A small image captioner, trained from scratch: 3500 steps, trained on regions of photos with short descriptions (Visual Genome).
Rows from block 9 of the image encoder, named by matrix and row number. Rows with one number belong to one attention dimension. Each number is 128 + 24 x the weight over its row's rms, rounded and kept within 0 to 255. All counts start at 0. Numbers have three digits each. After the name is the row's rms in percent of the matrix's.
# v: attention value (encoder.blocks.9.attn.v.weight, 160x160), inputs 108-159
# proj: attention output (encoder.blocks.9.attn.proj.weight, 160x160, transposed), outputs 108-159
v.17 094:156129155110126141150109163090140146118103120115179164133100159135109163160107133096130147097174147143137139129174126099150169137107104102157121151069146156
v.18 092:098165153129139142161121124133121129150139080143155176147142130124154114148142122145113124125135143142113115103113181120100158123150120170162100112146157106
v.19 112:119141124116126124135169127147133140173149141159142139114146135100117129177118137127107129112161119130093126152115136084132126124166148133121078126116136135
v.20 094:131134122106101111143099126148143104123134094161152115145175097145129115110141114154101142121105127087112108121138079150121096184108105158184118083151138151
v.21 102:119119149177104125125072126161153130148142149124174100123171146101152146120134109122120147150120111058096116142131110103137112127115162112092135157114130153
v.22 123:084119091148119097161123122139130148102121120124155102161155147128118157074121131137119098130132092127100143156128113156131147155132133132086092142126120139
v.23 092:159123109123117131174146135117156140111137099135173140148099140108118167138166117136104148084157121103142117159095101149152150109127121100082128144136112125
v.24 087:090130116122136102152083156114115134115127127120149152124103133197139121123133134144152125148151084106114195144143150143116105154135127138110075122123134162
v.25 098:128143141132112103142184103182148104115112118130131126085133114146134113134133151139116102093134155142131130123105120090127131150163155132126105140136146104
v.26 092:134119148148102155123133131125139110088102167145152126148138112101123177124135111122099172111154146118138105120105181077118134121097161107137119160133101115
v.27 103:097097084098106130110107176149128169149106173150145118165134083118137098153130107133168117110153153094126108162137132162111127107146165113104144149153104116
v.28 083:144118130147146117088138139092116111111129169187145150146155082114156107109115128134136128132100119092109127121136128116114107122121142104182136124152132157
v.29 090:150148134160152131074131162164103117152131154086126151109096088138128150144128121152121099137125126131129128141102129057140127081113121140165150109135154126
v.30 098:111130115092134133154158135102099176102132117115157139092178160123096115153168128142107119127137110095096128135136137145090116134118166103086112100095130092
v.31 092:120149119094114105151151119179136095138113137105094113148108133141126101134124157136107134118143145122127168111116142084131148110132139106164148177133117113
v.32 097:167103125134130140146144132103161113126127159126149103124150129132157095102108161140112115135079182147105093146134100108126110123117131160087114136144125100
v.33 105:117157140104130138103116098105127119122113144110095123103111098107104124103156141139134154119126173119133129116127127173103172080085161151124167128147095155
v.34 090:118116112125101093168134161114148153161116131085112118122126151100189141135124158145139108188114118139127130087099136126135137127144138129109149166119136108
v.35 099:136160141108092151142148143120100140161162103099175116114130114180166164136107131116121115139117100077150091134108100147115145108130143112146130121107109122
v.36 098:101134120134120170106155095146138097147145161124158148121136127140131126108171161123107137134141116148147118094124134146100156198111117116111128120123158119
v.37 094:101089131101130154103136129127085164120097131116163134140135116153115097127135113130113147193153113108140120114170155117167103143130087106112130117155140100
v.38 098:096113143170097132063120132145106133146190125128137140147146161120128135121122139160151119132119102085091078147143109128121118118105128084103141145129140119
v.39 103:139141117155155117134110118087157118078096125166115126148140103112116100094116138154137165110091134174107128145137097136101175153126162089121158169121113173
v.40 102:110147135102152158140140156090120111124159130104134101145143140106115134096147128108151099104120139125156116156112113103104153110098189080111102136129130138
v.41 108:154118131112118109145122095089134102110156145113166160070100134142114162123113085185135138120114090080062128171134101149130104142100141095134149156116148129
v.42 107:087088092118091137094127087134101140121153112128140149148148086115145142115111086110156126143153149147106134138153167127169142129137129149108085149118147122
v.43 097:125105114155180105155147138180085111157113153111136097088110151113132087112171153135152106121140126165127182120124125100124105137138136098125132117143106117
v.44 097:135156146155122093163141167130085141144121107123090143125144131137124158122148128148125112136198079081121129111135175140112130140130080121125177136163125109
v.45 103:100180130115165105193128099142125103095135098092110144122165118112121129108093142120109106160111100123173154127156108110130110146126077135142104136151096128
v.46 100:148103114126141121097112117134126136125126127123135122121166151115129137137122116151152118134121154110118178173138150088157123101108144069119115155131183126
v.47 086:140114162152105141117141133113112127165103132115100109087117143138131135113117094115073115122141115129117135167142157136193122105155174147088120085143085108
v.48 102:124092103131105148180150141144105175144173136142157171112086113124102160118127120139069144146142112103120092160113167124128102137114117131103110149119140129
v.49 110:129109126112106110116078140108133151152093140123088175188113163133177162130145148081086163114136140122138134102136138115153097120159171133139129127118106128
v.50 095:092083111113122118167159160110125120077144108123171156133117113116144116116121078118137156138143079125132107125141133156099134150149131162099092102157100097
v.51 098:133154121089142134152116078125116134107110158123155128137113109117139092108131169125148129107122111178177107131156100162078132109174142146138080103154109123
v.52 093:133119099117177145149148138114081105153228118138136108123188131146083134131155138108141141097119128123130094127132121142160141107158083135131135129121167097
v.53 092:146124108142127088181183132128133157125159116122109087109110127103124103146143072133140102129102111109075182141133107125118140156131125056099129120179140122
v.54 099:118146125125132127129162157096160167144143143096103161126131143110121166122119190133164109090123138127114146127086142132156137136189165120122151115108105181
v.55 103:161116138114090133148132147151140114160126166116151147104173115137093119143178114171142139143155121116153117106115136115130134152118141111137114119151139139
v.56 098:150123136127131169146127130074124075137123163123141159131153100133160122128159142140143157156119137147125114093137109176104101153086114136151115064173121114
v.57 096:174149173138124097120134159145157119097080120160065129121140118120155161136128139125152116132123127131183152119105184108100153115149120129103101149143115113
v.58 097:127118140121150123155133109098160141165164103133123098101160118123161160149161135144144119171156114111125123125139099124104125103101080125128167155160157080
v.59 101:088158103165124168124144139160133132104128138153135154120089107160108148162168174165138112134120137138129172155119158128144113156105137184114099135092161123
v.60 111:147108144107123127115117115102134098120134137136145139061157141142098138165140087092170142119156132083129154098082108177150153155113146122147138127166105135
v.61 091:122110123133112155107139142136134108112130141140087137157131115113125107125164172125126116159122167146123138147135172114124120138101137112131147142142149134
v.62 101:127160161150101092106158126190124129143123106140146134151106171097131112119067118095129137110138153119153107157104169123120114114124100125143127160130089134
v.63 095:119132099092134151139151101152124153094113077111172135122150135143146098138150153124133126135125124113147145145131093140086102147117177134121134160129167126
v.64 102:106179099106135127135102112116110134116166137105111166119110150167100176137118103169111129135122144108092148119157128109145146115114102154137092126143165125
v.65 092:147146111115115134168164139136145123113151135099122090119152102108119142077115103094127142164099100102141097106117129156125117140138137129127145154150132142
v.66 104:128130140131116126147155116134165157183150150145143091108084120117098146120095131106132114124140108085133120149094139118080099137148124071113127103139101145
v.67 101:159112132160123130143115105101094166093161134125087144144107138130126140132125141141152124170096112165121089143170126081131127156131156111114123133100138145
v.68 112:104124151092128130150109135164135115175134122115138157146154107116110134083142173159167123117111151137157147160110092139114126093094121143095114148139094155
v.69 101:123128152141125123107157111156121107128060135104166099114108102146142164128119087120120136068096134110162163126094122152118102119152133140131113134112127111
v.70 105:113095134142101098119139184150127147122129114103143117129152114103141113114140132092145137139111124116143117105138114149116146099131152155145134107199109182
v.71 107:133144149120143129136132123088116114124144135177108145143125167119110086138113117137172120119126111077065161139140087101125138098145104064102120129158163142
v.72 100:143110136155126083136146137161110169115075169136140089163112098146161112131099137126162141145150102104135119161119137139096083138163126112123081153119132121
v.73 103:126112115102062151098135116132147171131141125134153105140133092166137134103123124140142145127119092090108121103161109152112099110109138083098134138110140130
v.74 102:167143125149109078167152142154097150149132118120069113117155163134131111149147133131151106164145159157140128132132154111088161125109124133068141108152165147
v.75 111:135113123128146131128135128119128159099130114153129120130131143111157091160104136083093108138151142170105166100124106085120097130186114085116087093127184066
v.76 127:175143146144167108123147126122160124112153122168119123108142136148123103142131123116161122127149143152137165105097122165137147084130131112129109097152134090
v.77 114:160114097123113116153118106110139124140136103118138117105141121131092164159118146108123168112130161145159119128085133149154134142125145143132115140107110126
v.78 106:119122094134155157099118122103124160141131141125131138100146109120128097144156118108069172097152131123120143139120127157126068147139160100131156123119173118
v.79 090:155131142139094134158122110127117161154102136150094135091155137153153094183130150107134139166152097113189126122201150114125122103137095094100147131179117137
v.80 110:119119133161114149102134141119119099126130144153115127118102123120162150107120076171104195152113126092136132120173123131129145128098134160127107131146093102
v.81 113:133120103103179139151094117146153152091164142122113166116137113094133095105103148112168084133126130098127136102162112124129123116150132157158139102108141093
v.82 114:100145146124131129150139137130141129093113120093129158091144114113113151069124103147136135093126111150132144119115112125094112151103153129153100149089116104
v.83 104:107141116157173133138102106137159130124082183101147124117101114128159129149103090163121132123117170091128117133147138125121109131136102115123149120129136171
v.84 109:107120128137115163185137121108123148144101181149109121093123124163133151106083146098120144141105108107156125121099102156091153163123192110126112107124120102
v.85 109:135079130119081101144169129140089107169165120110092130138119153112137159118145153123116101139134096157134089124125103151121111091135112161118129111155092106
v.86 095:129123108136139133157104109045141139100117118117098134115122139126123125153123147138113140140124168107092155117123125172152122125162180128130116097141150134
v.87 097:104153136112174088096173131110172130129113139126124140108119127128122115130136123076126097207133092142101076206145145143129153118110137152108136111119073106
v.88 091:136131108162143115146126126170122120164126133146112086146108178148162128173138145102118112165072125141089140097140152118112182090148124117124129084149122144
v.89 098:166130082089157164127099121135106179138146126123128114129080164134093164158105153126128183110103119137092151145143168171143163150108067118089125136135132156
v.90 112:151131121118174108147091079135143157121111106144162158177124103145142124111145142097140085153109102118105146126136130096152163121125114124141151131138174121
v.91 099:147168139130119124111096118170112151168142128130133135158104092137139172162098096151105164115083112113143137115115126083190154094125139174116118106113095123
v.92 095:086122134154114083109141159148130088164121112128102109120102100127125171119079101137141117139104154112146103062140122130087124144176127088114117157135132154
v.93 114:100204096151127115137156118102115147128115109106161086096117165132116118180122150109159138145148100124114154104113147099126133135111117050154155102098138096
v.94 107:129153139090162116127105147104124151094135149125083124106133128147143094140116131118121157129145150129153150137125108109138112151148081140105131069093090152
v.95 107:098130101152096109107114137173163135180154105098159102172094129116149144141146114161090141136109141177127147132136155128101169100118130127107120110116131119
v.96 094:132117142137145145130076135103119130115098120120120131173099154080101119125087139127087132127165096109196113131133139098103156124135120097116118154146127155
v.97 093:120112135122142128158135191164105111128131089134128080127078142098132124169139146093158119122112095122121136124144121123091128095112139160159186103144151172
v.98 089:123079125128115119150152102087124155131128110165115160114092166134082134147086122131092158094152119167147078145162142125158120158154130166146122136144136097
v.99 098:109097141133163135207176124100106114118148131100177154133170128130143141117138123122136123110159096112137100104119121151103166147126131153135170117143133070
v.100 104:156117145142146164127085111139123096111110102178123133123124125143129116134139170120127126158118163144116102150104131119140091163103072139112113113114111145
v.101 089:086125158173168141181161107104104130129139154102069156122148143147139115144117127116063097132120127130101139103106143139084146118110110159147124128143128104
v.102 086:149135122086151185103106142124152118139092112136139147149096082115153158072166130101137124093123145139123164155122162111136134148127097151164141123096187093
v.103 100:119100129146176162088144127103172102127110143124087150103118143128166147093116094135139113082135123102098106122100131164141106115143081135089171107116158137
v.104 089:126157136090140140111130124113107135176162139128161118120149158095107138131156098148119169105095133134093128120125171146126140086075170115140097139143099159
v.105 081:096112091092133134112150108138145147122121148114131083123130157112155147112100063149139136112117128149062131129138180089125084161157133125150103096119107157
v.106 104:115127153138099149081087151076140182106091112150107136144134142104140111130182121094144138115113116161143147144146137126158113080091155146148150157138097135
v.107 091:149092089126150101134159105173084100139141136148126124107097128141083117129089136105141156084163144161153155123109138135150134107126151123149110132108073092
v.108 092:099180138112101110140104137147131108130110106130099082154144113124149132128138146143179087122139118082113131144114159120108099159144087127129138175145112136
v.109 102:151095142102118098107137152110144124116153165137136123113122157166143099130111158151100118145088119136160131128150145134117160107102140129095120115113136174
v.110 100:147164111135152136139143102162169144109109048140122088060072123123127090116112077113116096115117081108158098084106138134119138131173115108131148104115132129
v.111 110:169087060086144149149148139093074152151171079139139126123129158136151122138110160147140130144128099130115103133140118136088147142156110149101144092162153148
v.112 106:143132059114093142122137083090143128149155164123100134123161104125100125125111179090162084124115137115159157148145172121152116148142162129138138157106127162
v.113 093:101110119179110108115132151138141122132135143135092094096128088134126143112117110131147099127129181147131157129100159154100094108108162150131156157141124107
v.114 100:122099109116099122091154156094130133142118166150125158095134147144143093120173131142105127155178132127175129122144082120141112137126131132166108143103146127
v.115 098:148105159131116156075112081155108089145080095110162080156110165128109123156114153148131130147152122117122112119122166146126180121089138155131135095120147118
v.116 097:107104114113159168136157146115128151098182099169091139147165136131151096149132121125177139162095145155114103114126144094132130132126126097181126114135135145
v.117 091:133110135122151108091106133093115118116110108127164147115136114105125120130128086100106127143165134142108129063161161115109133125132122129099124153110110073
v.118 094:167127121116109146092131098105169130141168127111124103144166175103138102136144138149102126118108123139124113207155148156125082113117118159148114140108117113
v.119 099:125097085135182122087165124136137132139132120139150124116149114074110145127102089099141147128138136125105110129154180091110147097162138156065138090151083161
v.120 099:125168135113144122141106139098092120156157164151094172115082150121108129090114179134164124161150137166161128139091118166148117169099136104102118147105152109
v.121 105:145098118118134168072084150139120107120129107138152112145105142119103114139087086120116133159133099142120147132123134118090133117122144125073124095129146096
v.122 092:116120062103153138121088141109107170144109154108117133122128142124125101142138149105128132155130078089099104174166127097147127130167147169127151098126139141
v.123 107:081091119163111134111094119100147148132110143129139175119118136159156104153180124150095113120146123141110140127155109074145128111134121123133136137114139119
v.124 084:124134100143118107142149125165142093147124152087105095064132127122090143097096110154090124131139114127147163110117136139122132113162115126062133119134114139
v.125 091:123157125141130095177150125134099131076131147095131086136174129087110147110135092141124142133154134089090092141141155128130128134168133069117162070127111132
v.126 099:140109154111129151142117132145164151123153106138115115095137136127125119166133132101143137118124131155136135107105095113154129110117136127070137140120108118
v.127 092:139124108130118127126087117143135173145098139143137144155097118157091117103163124082104068115156105079119156173159097139149130150133114132118128154150149130
v.128 106:123164122159128110093143112172112158128098148156107103156151140145174105100113158137136108138165091140151090157141129133128122171128142120126168165114144123
v.129 101:141133162101121151183114129151115105158142128139162134113115121146123130146068104103132115132128146109149139128135080102120104063124160089084152139128109094
v.130 103:073146117128124136160120133116124126076137073109135107130116138134136096122151137130123130121142112131124129104159142153143169094155119115094135085137167140
v.131 106:127126109143127132136131142130155162102157105130174130131114138142123148111169139132110108132129132089143155123101123125101139122164151105141065115182139135
v.132 111:089147166097130131121129130145079150146116116111131113098112138103107154132144089110111138144144078126153081166162154137160096126111088143102133179150110112
proj.17 099:102173102123162130170142094140100099093124126124124098146119155116143100109162133134133084162105116146093132139098107110155123112120146180118148106148191114
proj.18 099:137123143132166111106148126122132151130134123089108045120107168133101107125163164093090094200121140124110131116175130121140136091131105093095123132113082150
proj.19 107:129106112131164107113109113090126168123157105119090111140101112130124170129100103104116155138103194154162140116161137157085117152097099138122167158108128109
proj.20 093:142119123114167133154115080111124171154116104097123137144154138127114113117137113106118122129120135149105120132107188130118134093113141107130145184127154145
proj.21 098:142126160113140142100157139138095120138133114103129156129096120140133134179145135135094125093147144167145111154125111144177126145143108118152098131145160117
proj.22 128:119162115130171172111150130117156125154114137164109133111107124128134105160119156116127116119142133134120085150095126060151160087149073100150140117131124156
proj.23 087:092150130119135122110137115127123109142118137104117117125096110119117092090113147101172123109118110165095137154106104121069136108112127170166124103118143135
proj.24 095:122122157118139162109169124109137120155104123118117142134187113091185147112169157108126101105154111143094105156116139139146112107157126093135128096192144122
proj.25 109:141127120095128115095136141092137128118100125156100123164113091109106180088108112137139147143146153097145144120130163164097145095103126128107134154108099152
proj.26 094:106130125147121115111108095161112144150135116093136110131102132109114090154154133162149087104140120114097131167127084128188139121123093091140167118132149142
proj.27 100:142134171129133114141162138108135158146158094095124156134142128153131163077109121103093128089131144119112110139081137127107106132140090136112135094113130130
proj.28 092:150136124173154142151136115133072130123162144119109106106147166125119159121137123136126122088156100130133204137124107145173108159069147093124103124134131080
proj.29 096:118128146118083122141117098165108155117126115110124109127108138166147140137144143136123132154115132137167105121182157144133060183120130138126124128135115095
proj.30 106:089128113096137104126125109165169131121116143096106131149093080101152158132147112138125099118161135113146143117138102103159116112161114161141154148172159169
proj.31 094:141129134124110159129112111091140151126143108154140096112135123107127136150137119152156127151082110134121127189139149157125101148115165119120117142085105139
proj.32 091:142127164091132097111133140150109144120088102179119133114125131125060136145091147134110115144123116157108103114092149111120111132200094106127120123091101123
proj.33 105:093118122134105121119114114164104156119110143099104129109112149124152127138120100143106072095144139173085144142137109127151066150157141131165103146155184096
proj.34 098:142127144188143159147091125110066117123158131155163143115139125120069115160150133136120149131121089137161102092129099173127159139158094146144116132195135111
proj.35 100:147147106100128153178082109139125123077153100131147132143157114119106115107071135097132132129132142190069178121191149128125128148160121159116147135107152115
proj.36 092:107153171151132102137101142155129153114099079133098132148129131144173153121085093139128110137139126106108128162178168087173124104138129120125138111140117132
proj.37 096:164139119119132119116148108130140122158168154129115129091140114097144122083099119125136111119131125131151122141089143156134169138137140150108144140154115130
proj.38 098:138131097094129126195145144097102132156101106146130134134120123115130109148126143142124179110121168156127171112159123098118126106120089169082109102107084158
proj.39 102:096109123141110141140140129198150148165131145140091117110126137125144117163130129109099099122150105105152118130125110121167104124146138157127121116112158138
proj.40 103:132120131131115110121123135148124157126087104183132153164124125130139122164079127129138134134112149155084160145150138092150104140152137164133093139097136115
proj.41 116:102072102153140149137080149121095143144116112148134078120166184097147156128161186102091122098148128136139146094141131136155122163155100172115121104108140139
proj.42 109:110134137130133134119116164105131121148105158081086120093135154169099117042111135144102095108132097140128147150129091161125132118145160113150147131157141161
proj.43 095:092125158144115134148168108114173118135111133132090143162136122169106142131149136114102156126089113094137106100104103152166072091102125133129122151117137107
proj.44 094:149111112174095159126112053130133124089151167149161124135099104145115086141119164142167159149106149154150141121117100144128165147138149191129093089140133089
proj.45 105:145091164161088165099111198117127137144148184121134098123135145103165096140150143139134155100146103104127088132120127170108132116153170087129123103104115139
proj.46 096:105150118167153141147113160129136132149127140123118148100121102117136102116135146080120133129128136157131099052109099151141155141130070135151139113134077150
proj.47 085:163120103070157103113147121128123129112126140120107115098124110129134124117148152132155152117162174107093131052117108146106094171104084127141108170125123118
proj.48 110:138147173110080089068122158112159128152123113100142127099148114160146114127148123121135116110148123089133154109139141148091129111107163151158160170149109180
proj.49 120:116103131136157121132135126139144108109137099079168131073157127109106095149115148173142105174147061115081111104143112116111121142116149150143126112182144097
proj.50 101:157128146161094153097145099120138097144133140113108119175121085127127141087115160094104102108103136130118143108105147132088144087143142153143129174114127137
proj.51 090:157062139155145145124145134172141113091140135114120172134137078093157156115128103132068104139095136138106144103128145109137109138136127201135192101135122103
proj.52 101:142186151143108112114097153161127141118075124148109139131090162116086142139101147071109094144125109109146158147109102119124092140136131108149126178122127168
proj.53 087:140156122069135146150125117138097065105095156127151127161143125127133140098161129150127179121109137173146109112123125129155136095123183170136111117121133101
proj.54 109:114135116126141096133106105113106102103098120136152143138130149133109110115159100154089193164132117106118130123162122110111150091087113116125113137138146088
proj.55 112:146171108123125132106117128105107168151172118122100112109100127141163147130142113083110105155128085149134122130155085161119100125121131128146113155126159133
proj.56 098:143120122163106149104103126161126167140094139115127127131122089140143130140116114098120067113103125135141127114105128122160160098120121165160110133139118158
proj.57 104:077091130062132149130129107105142149113167130123145119134103121150128136113139127115140107129129108145096131137178095134149131175162103125161137128096150127
proj.58 100:111174139088098094097141147142107135120077148152158108147089163120112107157096119101109158111077163101155116137144117127141126160115126140132131134091113152
proj.59 103:189113146122120089124121095118098156144139138111104139114140159138181113126147093085105128140134148122153160097142083139122123117122105094155139146162143125
proj.60 106:120169086127144148126122150115111134153138067119094096145123124116144128070128127174071095129130148153117127147128112100165110113162142113105075132116173142
proj.61 095:127114146124126127131135114172130119134122153119112157088164129169137124133124107092120117154123116146093150138138116179137171169145119146123100133136123142
proj.62 097:156089131116193158127083139139150161128138164118091148118151128130136142140190122174148157169128098127116126107138124135117099145127148125082094106131111153
proj.63 095:146129135097117137125119111120102129136171126208120134170134141134104146139127142085119109105134100134120126162143131113170144119147147092168088114103110091
proj.64 105:145111120134111163151113170130154113129095109144183118100154138121113147110136173137165099123181103101107147156079121133091129114119155091187156144079100146
proj.65 098:088123101132120115109170150104139134100092117167130133128116123146153107141152105127113131097179110159150123139182125128100115113134120127116110142162133130
proj.66 099:157112091169131136133163122102132143089130070115131145164121122151148119101144101146126104123114107131119109104136135140151151116128135124124113178094102118
proj.67 106:106160162168127099162156119165131131121088116162156143132158114164147118095110109124115113087159133088124164139155143145142099086127129107139131149174111133
proj.68 106:130117117109084130119143149106096116119136146163160118120095162148109126139105124084103171147153105159107103127134164140098151161116151104166116138116159110
proj.69 100:126089142143141098093082170118162119131168162147125146134173148086104096144105117146108133155143131127132087143185185096114138121122111086132142130148119117
proj.70 103:147142074090149139142116122129110118138126113145124140147115112112137150148125074153129144142142094101117141147107106101104103105114132127123119125083109098
proj.71 117:138177121160110108122099093164129156126127062100151116127140130150117188063139140138101087130121108126127120085109104135142122142112107153144126179115101148
proj.72 101:138130131124134145126087173132138109115154086150122143113144150123120124151117076112078116103127169100144158123123133108144143093071139112122154115137100148
proj.73 104:161131111196179109132153109145136136097116118099131130173129149130144141152129096127153112093157120112144137139112138119104173103134152153160132122141125133
proj.74 098:110174150095142193118120105110130100114123115131143148143104076118110120099081108113140137119108180121106104119130112106138099113136125115150114151108124131
proj.75 101:162169121121123119153145090160135077151160122138116134116155106092139171081148125169142112110102100085137090105140122128156120075122123135129157134112117157
proj.76 128:104152100124121136138156098104119111138116114065082112136158109126131153088135143141144122136112126107171087109144101093134135139166140108143123149124127125
proj.77 115:155142103116132161139132166111127123128136166149116129109115117087160069130125148128114150208119117144113097138176153101094110113114118188100103105152154136
proj.78 100:131121146149144103126102134150113094138136165111155112154123168148136140096144154156130127143096104153112128127112138121147185118109147157140117113123103127
proj.79 088:131162121122122111094118129132146143149114140132175142165105098096136155060120095127128119125108146089098092129132139138142126114129134138190108141113172155
proj.80 093:149167135107183121162111123132133164143140111103151154151154146104076111133125120099135132140088127139135120110092126177132127117120079105108111146096144152
proj.81 109:097153133136115117119188158114111112099151153156106115120134153147137168105114119099092104157155122153125110162127129089149131086119125114088138183162113176
proj.82 115:107148084108171111115153156161125129155158161114097134145128113127173134097130168110131150115103165135131085146146129097109113131147153129096139148141112159
proj.83 100:118121153132115138120164114104127130142167118137089156108115168139111142114120157064117115122119100126117130142117124067101151081135117111153107136135179074
proj.84 108:124144143096145091101133137174131130111175063152141132163090150151113124107147110124128143125143121115105132169158135052105117114144139124113162147135130143
proj.85 101:109146123103160124091083130083125153100066158102143139165114114131106107144110102116143122156159138123167150131124148100134159166113161141133146104116115175
proj.86 092:116100151136149108085125102181123100140100107145178098150146094159122142133154133129119109152102076137140068106149128127143124126111107152169144152146114102
proj.87 089:105105097132103152167118155128091175163077144134089108168166142151153142089127108162154171087135147140171168089130116120099100115129156135129151156156144171
proj.88 095:148141165130073162105123138102106159118135117137142143118111105116087086153127094114154138114201126125129139170124104147152097093120132117158115133119131122
proj.89 098:096104185151114137138139122129140088128133096137176117148128107148126128173153107155140068142195123117143105081132122129146120113156139106132128107121086086
proj.90 117:105128125148112156127161209162139126117165137146104106098156132106115141112080106162144160077168161118128144113112110158141073104162122097107099159111101143
proj.91 089:121078124100081170135144143081142122095122116112154102097130115100151068140149145118141100156144117130140122137176146155110117145133103082122112123160157130
proj.92 094:173137127123130148132137078119153171135154164142125120073113171129153113154170159087091152087138134112105166141120114133151132109099136123079124078116130098
proj.93 110:171076171166084116128110141197129120107161093121111111140157127130133138086146066166136145098140149112118114131119134131139119133143135163129100134142118134
proj.94 109:168084081113072144094137110125141173132118105143167107102144161098093159096157140111151139155106109135129132092132138154142130121120156109129117154130159122
proj.95 100:164125139132134158151122131115073131108140094128108141114133141118139091127121148116137127111153104085129117113127118150118127150138122114108127136146143151
proj.96 092:152142106158165131113128130108144136105096124122177125104193149099140107103174123150155109114115137115101133124131152171136098168121154147129139136134098089
proj.97 104:138142130125115116129127107095124127121138115130145128159142093178151177101144152149107157125127119116157137150117167151125094099153137153109139143153133143
proj.98 087:111148096163170142097106126167110104156084111133116096148162169129134115134135122137172082153102153121102167150130159158161114123099107106129096124092121119
proj.99 094:124143121107106119115074093145117147146105097165095153135106107124102126138123101096130133086155162134147134213132132130097134089148120141134108090100139195
proj.100 112:116164114139137129143162113170117141145125133153146121099142089115112127127093103153179141109140105137189092141107086105137129129154149094151136130121122066
proj.101 085:142157121115127158057140091136124115097075174134166109127121096143091123107148081125193146116126109119139111152154123151122093160110123132101116127153129120
proj.102 089:127132156200089096121149144159112120105163126131122141129110153124126112185123102203155120134137142121100099091084104176123137099091144086093134099129109137
proj.103 108:146139138166095107119127112178130141108139120159187142185139088122078140127164142179101157138127154140118114171158116142138132101102122103153118120137127120
proj.104 086:123091132097102148155135119119132128129136083079108114114081072145142121136129136102112107131136124127114105160130103068137140158160102131102158146110153117
proj.105 084:071151137103087073141107157160121115156159109104133188156189132072139146127137173149116105143140134117109110126102107125165158124115095136110128137147155085
proj.106 104:163138076069167131100162139156160074108128115109140121136137152152110113154114103141100132145102141111103098129138137133133158156141067139106124126108157092
proj.107 095:120152184144114146123132128101112140118134094153112094116123124139121180099112084109134115132134142129131135163127128092150107154129141137101105119114142176
proj.108 088:165101114131140114099126150103156105121110156128158141093151152112143116165125139125097146129135095145126094109130138131166153102129150143113114116153108115
proj.109 091:085155126142128153152095103113145157120106107109170121132121127107135121116109168120112122119129150085086146126138147076125099145160123176135108168111120126
proj.110 107:103132124095101096151115142114158175153155151109101149190143127136123151134173149121128137132130175125058153131107121159142135106126144147139145155107157141
proj.111 105:114163159147144094148110100149160121118151137096116141163110136115105149094112153152072120140123166112112139136133139143168064122120144109150097118111155131
proj.112 103:125113152099130128118132137136104087117112150149159140134117138143150108161145153135071143162165174134120140112114063120104144142147099134085111096197114120
proj.113 084:142103122160140194115128106133136102154146122105144169172117141082136093168127157136104170120170099085144145122091097121116148124164096075123123083098136150
proj.114 112:103181133166160175172132095195147087122168125138130111125107127121112152156093161125131085158083113143097115140104150134144168113136140133106132118109158151
proj.115 098:102162122134118128158160169125142157123125108136076151139132122148189152105127086119178113096122136126168166174127095143131144126146131118127116140167095154
proj.116 092:106110131146113127106134120146104099135089145129115133127094095149143152128118132132098136100134122138119162116130118119137156137138101169077134123103162109
proj.117 092:102139144146124098164145140179113136201142122154087112120122130099154118109142146111139099133105105106125133151151075124180132144141123138117119154148159149
proj.118 093:139133116155149148122122115141135122133150128121101097181071128113133109151110161116112109114135140134143122129099110156106165109125165100102129139143126118
proj.119 102:106127142116147100132128143130108126161133156148114136108155115150181120125134160139115160139141143100156123113137080105137132169128077135147130155129146118
proj.120 101:143133115115103160184165123139167105126135116109143112115127102128126129149150119150104100075133086092134115076148118094126142131151118157138163107144075146
proj.121 109:092139133060118110135158120123137152138153119116100124130172099102145127124164156138153109159158134158156125122130117146109133149081116112148121119173113124
proj.122 097:151155166088136135132164103142112093158125129133135108121119109117135127137136170129082129119160142149158136099092137123146139143102131104140130119152184078
proj.123 106:125131129085077136115180151138070122154137144175131127133127106117086128149145168119167067126150157139139133147056122154133116142124155120164118123128115134
proj.124 082:125116163110163146144097144107141130140143135118106115147147118071111152116153136097189149076111147117145127094131132173148100130155154113180115158141103144
proj.125 088:116132133093116130113127142113125142156098100116114164113120079160140127118123142132123184110098088134118141145164103112155107183080092194129124139154129142
proj.126 097:131133084141142099159130133098094130114075123107128130151126140136143128126122124147144131119146167103125137138180133176085131131141128118135123125106130165
proj.127 094:139104174142127116122145148129110121138135156160128126150171154097125090169137138107133142130111169204095122101063133076108100113094134137169111127153138127
proj.128 101:122119144100138133138109141099129110097161106091162124118130116110164126142161127129092180147158157124102181127145113113156130089154091154155062084155128147
proj.129 100:122110064141167126128134139091095067104123112117083139099107119146113086110165129155097151124124149113118100159116152128147137138151115107122146115103159128
proj.130 103:145091126148158116107136106127119129131121168146101147133133105167090134116125127094105139134072156121142125204095128130117102169097168115137122143117127117
proj.131 110:160139150130081110092096111111131116123133156126110179107115126110093140118110116108140080089100097137109107126130166161144121156094127111133149095123097105
proj.132 112:164120085095140148161123108145135099091147105157117143137140144160117096128109142130124151119110150130140190129123102134128129148126144131196113111112139133